Weights of a small sound classifier.
Model: 11.1M parameters, log mel input, norm rmsnorm, activation gelu, patch size [64, 2], layers 14, width 256.
Data: trained on acted Russian speech (Dusha), 85.5 epochs.
Rows from block 6 of a small sound classifier, named by matrix and row number. Rows with one number belong to one neuron. Each number is 500 + 40 x the weight over its row's rms, rounded and kept within 0 to 999. All counts start at 0. Numbers have three digits each.
After each neuron's rows are labels from the 100 clips, of 14976, where the neuron reaches its highest value: "top examples" is what is common among them. Only what is clearly more common there than usual is listed. The data: acted Russian speech (Dusha).
# fc1: MLP up (model.blocks.6.mlp.fc1.weight, 1024x256), inputs 0-127
# fc2: MLP down (model.blocks.6.mlp.fc2.weight, 256x1024, transposed), outputs 0-127

fc1.661:474509483473494442495515439459477473442441473435521543454550535466504572556539503425537428518498514529430496490466520429522489494486586532555457540539496488480553603509454504468541484518512444564471482522535509457506453468468508558511490436501523523611552487518496502457474465496485436469452515548513496539498499519522522462555523478480458485534545519516525394385475461477503525489482
fc2.661:495512401525510491551507530495467440474542473449502522478507526486536488457479464524442524410506566530494541490524482458507502531440539521542478436458400526513507497444516551488501515433501442428447538425554468453487454461520454494549486583459517510487525464443569496491536461426463478547504460537486542435481538537477488520515421476465478509506422470446572443497448460522504522521474
top examples: emotion: positive

fc1.445:469468595484498460455486484523532500497586438515459493544512542463490526464524468504521524507454523453385483473539377489518531528448464533427478528473429458489504486444467541471519506537512475478546561477511470468573493514471490552504447465491485505512458467481549448534481493492585523525527531531485500444496521488604497548537502456449552494444516468487507531486450404438458541517446
fc2.445:630471464507447527522502489586456478486484500547487523447477553513450480491578503529623481510486460505589502534505588457486368502478523457514508462459538428548476485578460415490494512550449508481502471515476482481541585488525524481534530453502495536515566497536461448490586479538441540471524491481476488480517561496520418538545508588538556488511526535493479552547539535439535538504532
top examples: emotion: sad

fc1.247:527487452479525564583481523506505482545489469539489474492526537554454526522575500494493542494498522473453494542491459453474564475446580534466481499470537463464460514490535510558485528469533490446449476441467547488510505505548502481483468453484522568500458568469503504552501506628432498512510478465531479460546524443553500453425539456464588474540492483450415537471494411465526403493482
fc2.247:524507517521439509552462461489486535473533561495530597486504652464508513487435533439515494590445444535473521475542630463501435474505519466580488459485497528502449518542493451482523458566471541463541565465514463459511501542477493511480520471527527473482483506525557536468442545484570509533564491500568468490449475556489514487481489509451482516484495445474456456577505450457472494496542
top examples: emotion: angry

fc1.32:567531456558554484437483534482583505503531538558534505546496500549448427512524483471509499513542525485421486508444490493401477488516470429512453474469479531490576553504428498455489501495546476556446432471533452419556527457436511530532434502473510502457542507481466483524478520463517517522484500449504530515513487574525536544579507507542461491458426539477450483457561531535501440449401
fc2.32:516526433519439504568488494562550498506451483481451530525502474507500446447486423489481496559525527471542548471511491522459461484520536516444496441478557507537508481541527424523418437422430544497570422475516493471555509533432525466521469511510472548478499424497512577504547512457510524503493502479477483495498533536483427546451573443521506487590503550537544495490476534549474518525499
top examples: emotion: sad

fc1.592:504495457496489459458511499409472558515487574527533536571501432490476511547472498405499465437427512551512541456520522497444526501559442488500484536536513465501470470483529556485486507500546526515611466546495493518487545473493509535515432497459526489456462511488453514558474481494534397481555464530377384440496534460501468510466504535488450522481508501576514498469425405567508551504555
fc2.592:514526500507505493509531533544548470475461431609492500498464523528464477511535473468509480420559478556513466538504392461485504560482530500505426549527412517501525485531503485451526504475517462558521410430458522540512537495485588410536514527510508524495529489514488485465534496459469504526544515547508550539470567471510480506462474555541489434447491424498423487517513545536547465517562
top examples: emotion: angry

fc1.383:465555459438457464438537466495492497548517485555474562478532536435480387485479497547527528498484478561589497487512514479553556429446583528535498509533525529497581501403549607504525491502439475552561516461551460487423433444487591488453476491452543485517452505481472469521540474448531497567538544474505434493475511492514481485491496521490504445474490468484504459438624459491510473508531
fc2.383:519490448537528552497512474450509449553531492535506534545545507467507523493408507537537500473504496446487482602495514498442417555474561484455533471440523488493534465534560478497459523469517559427483463541456512492510447451476550470481503466522488466537507461524497467542512535548449497447499481586590485512562397514595486528506455472524437471512525542564500472520542506578510492501502
top examples: emotion: sad

fc1.574:483487503553514489421483542497531527503522458503491529521498473419501455475464523496524485484491424506490534520541505459480511490525455491536539468451506453527494518512431460500485468487494523482467513445554521537483444502541495497497516500470499432485456554538433483496494440521511477575434577571585432550547527471482487487578504482499511490451553526441560572491500486526516546448516
fc2.574:516490492493478526461554511551548440496527513466534493559513459527508509511500575505466479501522460410521548552531516445434435531522510493516566525556484518492436478540525517534497483449456466517471490496481444560542522452614452457423478523546512502531537492500481473549511498508542499467502502454453490504533465584525498466496574555456583534499454452563507453385504484490533491486479
top examples: emotion: positive

fc1.594:524532502581521400558487434441526532551492511516504478424473487475436538587582603556490447533484493501543528549572468498600533553487528494582488540515428543590486491455485567482483477527530466486488486508550514484466509500574501467565552567518463565479482523488521503524571449543458445527545536473441526454551435578480516580559568599553511529508430477510512517505509510486508447513550
fc2.594:498508483444534511486545461549473503524504533459499483476536482453476512583429447584467505458498486474501573473497520450530470602467505490527549442478461448495478448460464509479497527503452542498421533504535509465485452466493537542550522510475533496469484501461521543542486531582473465476450444546504531518526533499489500490491474508552500451554491485556476464404533501520531545497461
top examples: emotion: angry

fc1.80:500594475543494482538503457528519562559538497577534537510478522446494433548504538489478448531490513456469477546517494401472441539499473588437464505577453483464538459519531526567473424495483516502548432526489524493470546497515483507455491488486443497479483503503542467485448461525497502515465539551497480441526557458482496467539453529484471506451482557504537611369474509531557582589601
fc2.80:565428450558466551455481549508588490546417465473492470496499535450429460542431485429522516514510513488480552474503594520536527501541468525501578476474493544561489480534505516464480409510449530487566458552495514475530503507508482592499528440534521506518529579556519539501460437488611456503445523449488446520566513486498542501479559459555508513498515478499506489451518518495527496449589
top examples: emotion: angry

fc1.37:473532492477500539450517483534483516494503546496580506518538469445533492502526449586600476564466549495485483470458444471504515494468539457467496542404461502524500446483517564530423494551511452472582465496549499477492475466535436420509477488497482445504525440480521452496516473472486459438461451537516477513456481465525525404556524452484481446517555494482488547510517565553561495459424
fc2.37:558535564553528500509511438498516549530463450544471487548505567480491463498537526515492511472562503426531532418439435638491579480527491444586513393549546512526506500562521522545520505529502435486461479499519577556543498491501544467464504492512488579592491453533509457507535540532534446524523499508520535554474499519506552490524576539414463488542458516462516465525611539553456524564498
top examples: emotion: angry

fc1.566:516407518476485519491509494533619479484474489541554444473559535564553544454488563526466513535489562522453492501502429474515505466494528481529480487550459522459577519453527474485581497503500462488454543463556501453509479534509510505488452519518516508497545475487466491526542479476550517453489507536469472546498492508517570514437476530490534505490410553502497435511576491477494522519496
fc2.566:494564436479455496565473527471529490397495496499485542530538430448473490486512542516511540444476497561490507445470474535506445483517515532546497559430466456582485540480503454437507507499500517481552512551500555488478547474521491502534444475539463467482490528479524570521463484508538502545563493465512574439521518501495551530466519478525470531508546517532584470449526478442487571504504
top examples: emotion: positive

fc1.728:462486538556515436462532508588484486524525447491474545470506510478519468508510535475444479559490460457431456480435496542575511493517472507545503509520489470570527595459550461501477460541484500516547447535459512540483458445572494450488468482509545482515483476483472499529447553435471515422572515562515481448469497520480513501492487533487525499517458497514454576459553532507519569510527
fc2.728:505500487523579552501548498523473520501528459545560537541475457504516551492499468560438519454476473483576518501595492490509509572439467499526574538501526498452494554451482472533429420547483435558497575476489474483469505471587442493502469454517482341486553504458434536510519451511568461450480516506475503480479505445465536496505504500569516566575444480465429496477474562526489458464456
top examples: emotion: angry

fc1.74:503434447499549532494536475536500495467558506586484447537453582474394458542507470447539489569531472562511474508444509525525435521498506443435498474481526496565488491440471518518498458498492542454520501498483416557542556554484565442447569489503516556467514564443415482459508518507497510510553529510481500498422540479468433457544520490519425492493563466499506524537477488514405495554477
fc2.74:489482536477480543509479534513504436535498531528451553507558511467493442545535565524516560531599542453400428541510468539429531490428452499536342459480431529521495513471440470513510470572479520471517501483507554489540538481458523497494536533487451553507485466418549496490535538539467544511484534448588553532502469477482556560418432489504514464488470450442505419487517451556445444529486
top examples: emotion: positive

fc1.343:516476577497506512510479476525520514514480570541451536487508552423501529535565481493462456487530498513454552543528543414563564591487501520508567511515574498518443425555501525473549500483450501517527489520520448492550495495479531511485459418446520494481513510512504465447535524478446562460461512542506443445492556420442407473516492518494516542495497516536556474496545465553518525465507
fc2.343:526494469519452455507596558396509489495510437555558495448578492592464542527519509556506487492568471525489537508522490506472485508477521545475493468494500539459487487472468445529486520540536527467496507481446516496490453448587514583516540511500473460553483488488408522580567431481507575456578506500501529500496470496511547573485575527513500500523487532490472467468455450517469565477514
top examples: emotion: positive

fc1.468:437504472502510494561459500514500492518479439531525468503447459522503522509541598473455460551472556493510475438463441523557499538426527537479465404456478472471411479480504501492500505424476453525458567532445527484544537482475450517506484532493513549581507493520413540513466442433498489429500482488566547528508507454535543454538613480498486539571511543531410461547493512485505557420502
fc2.468:566555577479541509472540438476559522542607437439527554558459528445476505426484442460515578451512489472499494463526519560569453527457539472489568545486447554474515541493533512461487487488519488465461500587527625490553480467461549540541467524482554467563474499445496546436463481473522527563465449511477445447503536504509505563516503488479520507516455539470486447514462473539499496526475
top examples: emotion: positive

fc1.664:515570442478556475538468488419534525567567482444483401468584495534575553429507486560467492509491496438462515542585423546457405452411496584518495517474558480441510502522462498495485470524488499492510527451476587514562503545527545511429500524553509475530499484498528560479447509551461512510527513496515452421471437448499489460509403483434469505420473499530435503471476503454524526493478
fc2.664:466483517504567463498531480521565464544519516533546544477481557495461513529505502400530551480526507477536488395466501578502542528411450442485478509479460541458553461561490520524562482455476456506466533486499484561577507475480513488527545502430426426592537487514527513491566486486528402553479492435483461612514547473508427545537524478456478482486476487374583492446501554519526452510508
top examples: emotion: angry

fc1.653:539554448448501511459530569537547514534446474498512507520486537556480569527482540475503520498506537486543488449469502582464446447473518410471525461530481481415501451606531542465548483500521514431495522443532453400526500461516515526509463531539506462507470505469502497519468469541448570547533500480435541536586462511497492508525421451532578524475473529455513545526508556468533469491499
fc2.653:480455560506472545357517472434520597451458469511476557493465569531457543465491548439386524477484525537497466548538470423483518518485452488501453462511501549495517472516539542460513542477540521544486501561467554502495479552514493520468471525484503517482498487577441514527484428513554441502539516544479488492479492463533507526560490500498486559540534478428510525578464419501516433488500
top examples: emotion: positive

fc1.372:492471518466498500511439514482503564484488565494544411535469548405514489522498468524503501505507483496475405564519516512469533583577565531529500449497493504501563476488507488472546552569578462479482499495519480463392483481536497519489539556578532450459513492482498493486490485479508433490477515471550525516472469452516462493452462493494431520490493495484487543449565413486484453496525
fc2.372:561509490505468477383481479474425489474510437461489544502480489442523526485453506487497520419500522554581506601530458533529509542447474541441496434449533460446518406488461557541532483499496502517547534544451418490460486503490476492489546450490544486522465477504538531526476484528501511493517459516522456480476515507516547555477498519561454473488534455546507505553428537528466525542500
top examples: emotion: sad

fc1.736:545574519412508494580429490531512488530448475530485511481529499426507545554499453469511411449523496508533523497577477489521516435537470558542521522354430517514515524445518510508439529515557493542510535507442545516479471571545429490486487580477540498547505482481445525531460513555522479476568498486492394499520469494499404515469504512495540504550488490523495512506463507475476506457545
fc2.736:493457518464563477518529526499497495481444455509488549491506531580480505554502444422474528487532524446454531428484499491464474542450468466514476430525525515489514446547553476514502454556569493588476472467479519537572594488504507483539492488532507492460474559532461599447472495441467480540472448506549527537446521523500533536488441604459412447508484519492519485440526558439513485495478
top examples: emotion: angry

fc1.25:459492444456494484486581511558532481445487524496510526485459474551539525460528548499610499499528548522531525515535412552510540485471428484495416446534452503523459525540513543517573503492456555572480434518513498494530432525454514525374550495482470486490477553545414573510484491489543421544526546486500429543496508465520553469516490455439524580474470529470432514543516562504484467547534
fc2.25:497547496536458467550426407561555497508528506452446540589553448490494503473503489493496603549513552508466500506531522512506536487427517467467461410552437486429489561533470416505528514474481529486494548456549518485516476487575529532472492441497448561521540507492478480476494500548462570486534468521515528504438512475503496513516487526499501514464386525474501491460451447529451518507433
top examples: emotion: angry

fc1.308:430493496432511485579545489522491504531438541517570458564537504512447490489536538507479501540423488470526427538469524489474595472528534506474487456503558483497514558522361514541552510436452487498525488463532480531491431530504488506591578601519549483505475469518519523531510509519528557493507462470513510462511464480458582414503536497479512421502479550414470554445494488502499454499479
fc2.308:559452493493460505500493448546517463501408526434446455499367557466516566438505495457464528461515508455582517577531584518509474456471519423512560468488525493454525423420474492470434442486506498492496431522540497498506466540462483523483517507498492475492424503440526495499472520508497462569542456460516477463540496531556469461447515502466454490513480474463475532579445524494500519512545
top examples: emotion: sad