From a checkpoint of a small sound classifier.
Model: 11.1M parameters, log mel input, arch vit, norm rmsnorm, activation gelu, patch size [64, 2], layers 14, width 256.
Training: batches of 192, held-out accuracy 71%.
Data: trained on acted Russian speech (Dusha), 26041 training examples, 85.5 epochs.
Rows from block 8 of a small sound classifier, named by matrix and row number. Rows with one number belong to one neuron. Each number is 128 + 32 x the weight over its row's rms, rounded and kept within 0 to 255. All counts start at 0.
After each neuron's rows are labels from the 100 clips, of 14976, where the neuron reaches its highest value: "strongest on" is what is common among them. Only what is clearly more common there than usual is listed. The data: acted Russian speech (Dusha).
# fc1: MLP up (model.blocks.8.mlp.fc1.weight, 1024x256), inputs 86-171
# fc2: MLP down (model.blocks.8.mlp.fc2.weight, 256x1024, transposed), outputs 86-171

fc1.338 [174 128 103 150 119 143  58  74 176 130 122 153  80 174 154 121  99 103 101 117 175 127 145 135 113 172 177 116 128 131 187 121  85  76 140 139  77 112 127  93 131 168 162 128 112 137  65 100  73 100 180  90 134 172 125  99 168 179 122  54 145 142 101  88 133 132 146 148  99 100 101 172 184 187 186 114  90 179  98 131  57 103 126 184 151 180]
fc2.338 [143 133 217 125 162  83 172  85 135  99 116 141 152 144 125 162 137  98 102 118 180 109  83  99 167  74  90  95 132 125 108 165 102 193 132 146 171 155 122 134 147  79 131 138 185 154 138 147  95 130 112  91 128 125 121 123 145  84 152 197 105 138 151 126  76 154 123 187 152  73 103  85 130  87 141  89 138  90  83 108 216 153 145 123 169  88]
strongest on: emotion: positive

fc1.262 [180 110 134  97 137 125 127 154 130  90 162 160  89  87 177 161 127 153 133 159 148 146 112 132 134 106 120 119 145 170  86 127 109 107 172 127  85 180 111 141 109  91 116 150 160 170 149 124 136  58 137  84 143 106 124 132 107 113  65 101  98 128 133  73 110 136 180 133  88 130 161  96 135 113  80 153 155 124 155 148 152 130  98  88  77 132]
fc2.262 [ 93 125 207 217 127 128  72  97 108  94 119 118 104  95  81 114  96  95 149 144 113 204 151  80  99 149 146  96  97 154 192 148 133  69 135 129 167  92 147 151 114 134 133 113 113 106  80 100 120 143 176 169 156  70 118 112 190 174  68  97 139 103 180 138 146 139  89 108 121 105 113 113 136  88 123 116 144 159 157  86 133  79 123 161 157  85]
strongest on: emotion: sad

fc1.617 [129  40 116 143 127 144 123 157 138 118 149 137  88 123 102 157 120 177 146 146 147 141 143  74  56 132 132  87  88 166 147  71  90 174 141 119 156 109 165 138 189 124 115  69  98 119 160  73 111 113 113 154  98 130  99 145 143 141 123 131 169 132 148 104  98 149  86 124 116 142 145 143 103 128 143 107 146 122 125 132 121 145 136  95 125 146]
fc2.617 [117  96 148 130 131 112 125 116 134 163 158 161 151 132 136 135 120 136 124 171 140 172 109  77 138  79 104 162 173  49 119 105 131 132 157 116 136  81  98 106  73 137 144 131 168 180 131 114 179 173  67 129 154 179 160  82 134 149 119  85  93 112  77 108 116 149 168 120  64  86  98 146  99 102 105 117 112 133 130  94 121 115 186 107  89 126]
strongest on: emotion: angry

fc1.749 [111 158 119 111  94 158 102  65 128 130 112 129 124 100 103 137 177 123 117 192  98 124 168 142 118 135  94  78 115 133 116 144 151 127 115 187  92 129 109 151 159 116 137  83 101 107 115  33 109 104 113 163 102  76 101 161 184 100 113 169 166 103  82 138 161 109  96 119 122 131 105 137 141 113 165  77 148  89 178  91  94  74 146 112 138 160]
fc2.749 [117 100 105 137 158 121 111  94 106 134 169 133  77 139 135 127 138  98 176  94 129 136 168 104 157 201 156 173 151 138 152 125 171 129 148  56 121 122 159 176 152 158  64 133  78  92  87 117 107 106 126 105 133 138 121 132 121 145 106 139 116 148 162 159  93 154  97 145 135 149  85 140 102 102 114 192 157 147  98 129  68 131 112  97 135 167]
strongest on: emotion: neutral

fc1.715 [101 102 112 128 115 157 143 157 102 130 133  57 115 218 118 151 119 202 134 131 144 111  99 184 134 123 139 131 161 120 185 133  45  94 114  72 156 129 106 194 123  86 122 133  87  85  91 154 129 182 143 140 106 107 172 141 148 129 112 143 119 134 116 190 186 107 138 144 149  92 185  82  86  37 123 148 108  83 134 143 132 189 128  82 128 152]
fc2.715 [ 87 121 141 122 174 172  81 109 140 123 102 168 133 118 154 106 134 146 108 123  89  21 128 134  89 109 113 125  35 149 105  87 165 151 159 148 166 131 123 110 159  78 123 152 101 112 126 138 128 156 125 123 120 159 121 141 176 128 177 127 154  96 111 156 146 110  98  65 133 128 144  90 149 188 131  89  89 101  96 168 118 165 105 135  81 132]
strongest on: emotion: angry

fc1.206 [147 136  98 138 145 133 157 113 163 135 106 165 146 153  62 156 183 126 152 136 135 133 171  69 137 136 134 126 161 177 129  97  94 140 103 150 152  99 162  65 120  31 149  48 141 115 103 115 148  97 105 117 129 108 135 186 168 114 155  47 111 142 128 171 147 104 124  56  95 123 128 142 118  96 141 117 165 112  74 146 162  82 146 173 172 128]
fc2.206 [ 97 119 153 194 112 135 117 105 145 125 117  87  98  63 167 128 100 114 146 152 207  98 146  85 188 147 173 106 159 111  89 135 135 129  94 186 101 120  79 100 134 116 111 139 115 120 160 130  91 130 154 134 219 177 166 154 117  69  71 151  88 211 159  90 132 154 101  78  98 141  91 101  80 137 110 146 121 148 159 139 127 188 118  95 134 141]
strongest on: emotion: sad

fc1.758 [184  96 151 127 109 119 110  68  72 104 145 174 164 116  85 159 159 160 118  96 104  87 167  85 125 126  78 135 116 120 130 122 187 206 100 106 138 145 162 139 186 137 188 161 105  93 173 115  79 109  56 158 137 105 110 150  86 193 169 139 186 148 122 132 119 128 166 113 179 137 142 158 105 106 153 122 130 141 103 122 109  91 186  93 126  53]
fc2.758 [134 145 150 166  97 143 115 147 150 130 169 169  95 107 119 149 132 152 215 110 149 185 140 175 141  98 124 115 176 166  65 128  90 131 133 157 142 179 161 137  62 125  70 126 134 181  90 156 173 142 145 186  65  96 163 129 147 104  91  97  77  95 150 147 154  91 147 169 140 167  92 168 162 130 155 173 100 115 140  97 158 169 109 124 155 135]
strongest on: emotion: positive

fc1.127 [195 132 115 125 148 108 146  99 143 157  94 153 117 111 100 163 108 137 135 128  89  74 104 139  68 138 144  97 123  94 134 133 136  79 131 147 109 147 150 135  84 128 128 113 139 171 131 137  70 166 144  94  88 141 105 169 160 130 103  66 136 136 147 123 116 176 123 123  82  88 136 107 115  82 118 148 145 170  88  75 172 151  78 150 124 137]
fc2.127 [156 106 139 199 144 109 137 150 156 120 174  97  96 116  90  21 141 160 135 102 132 113 185 108 165 142 159 122 138 186 100 189 116 167 117 126 124 158  83 133 144  73 114  96 136 113 114 125 161 139 177 136 178  75 126 115 192 120 111 124 148 151 126 125 112 146 100 145 171 143 102 123 151 151  94 114 107  95 137 148 126 152 119 163 168 149]
strongest on: emotion: sad

fc1.543 [114 179 142 124  71 174 117 153 112 150 145 155 100 166  95 143 156  91 111 194 126 100 115 122 131 182  79 119  77  99 116 114 158 169 136  99 129  86 124  89 113  94  89 145 144 124 189 163  89 154  90 157 181 145 154 110 136 110 121 114 122 157  82 150 149 129 123 192 105 132 159 164 141  87 105 133 158 145 147 143 110  96 172 107 178 141]
fc2.543 [176  77  87 106 154 148 114 137  79 108 187 135 158 138 100 116 161 162 112 127 135 138 155 109  93 153 128  94  91 127 146 118  67 110 109  98 114  94 198  81 110 145 197 169 126 130 120 157 103 125 112 142  91 132 158 142 143 138 150 156 109  84 168 135 120  99 139 110 182 148 137 202 112 140 176 110  97  76 165  76 143 110 163 123 116 115]
strongest on: emotion: sad

fc1.398 [150  95 134 137 195 124  87 164 157  85 160 204 123 100 144  85 149 126 140  84  89 168 161 117  99 113 122  54 102  68 158 143 131 119 108 114 109 180 124 110 132 129  49 139 108  83 146 173 112 112 162 118 149 127  84 106 142 140 124  97 148  94 112 143 208 133 122  96  83 172 120 151 169 145 181 103  95 135 126  97 163 147 165 123  75  87]
fc2.398 [134 178 125 148 144 126 140  79 143 187 133 164 103 157  95 137 120  91 125  92 137 118  88  86 140 116  96 196 194 167 129 141 117 120 146 110  74 132 184 165 127 133 154 148 102 117 134 114 147 139 173 122 109 123 121 166 142 128 139  85 102 170 147 118 146 111 139 124 166 129 108  98  92  91 125 131 132 126 141  85 118  73 128 186 127 110]
strongest on: emotion: angry

fc1.29 [128 155 157 188 141 105 103 120 144 110 155 173 154 102 106 136 108 119 100 113 169 115 186 103 151  76 130 228 149 143 114 130 141 124  55  58 129 131 103 115 211 122  86 116 129 100  97  86 175 162 170  94 121  47 154  81 137 145  72 132 154 127 132 161  97 123 119 154 111 175 122 126 107 101 191  98 100 106 144 120 121 113 141 147 100 151]
fc2.29 [127 136 154 168 116 172  90 155 121 136 138 124  99 122 102 132 164 147 171 185 143 191  82 163 110 116 112 116 147 145 170 111 143 106 122 150 166 175  85 123 138 139 114 133 129 158  85  75 125 141 137 139 117  87 160  94  73 116 110 157 126 107 132 149 139 105  75  51  68  96 102 172 129 174  92 112 106 140 146 124 156 120  98 106 155  89]
strongest on: emotion: angry

fc1.639 [165 167 121 171 117 140 124 119 107  30 141 138  97 129 113 138 146 155  83 125 128 139 142 156 157 152 189 121  68 112 107 151 148 165  90 161 158 134 127 133  98 105 155  89 137 153 165 136 105  55 110 160 202 138 105 182 135 142 127 128 148  96 147 149 156 135 114  93  59 102 120  90 143 100 174 183 115 188 125 134 139 169 150 128 157 133]
fc2.639 [167 170 106 138  86 110  83 106 196 199 112  99 142 143 108 116 161  38  81 137 112 122 141 138 164 125 126 117 220 120 196 138 125  93 153 100 107 137 165 111  79 104 167 133 146 120 178 143  56  98 156 140 143 109 143  86 137 168  82  91 104  84 152  72 196 142 175 174 154 103 136 124 144 179 100 143 136  91 127  95 122 100 127 139 116 133]
strongest on: emotion: angry

fc1.549 [ 87 126 127 115 133 124 144 122 106 145 136 122 192 132 159 128 165 127 148 186 185 200 170  68  73 138 128 115 129 119 152 107 129  91 168 128 103 148 186 109 132 158 129 123 132 119 106 121 130  82  95 156  77  91 130 127 105  99  99 139 117 115 118 125 128 190  58 154 160 106  68 112 116 118 137 151 142 132 123 118 108  92 193  78 177 156]
fc2.549 [127 108 166 102 180 107 149  89 144 106 105 170 118 120 104 156 115 100 116 153 138 152 167 111  72  34  97 147 138 158  52 173 108 137 152 142 134 121 110 183 135 134 180 136 149 109 147 111  80 131  82 108  66 104 133 117 111 119 158 145 116 160 128 106 151 160 116 176  67 154 158 163 173  93 142 128 138 115  57 128 104 177  66  84 113  48]
strongest on: emotion: neutral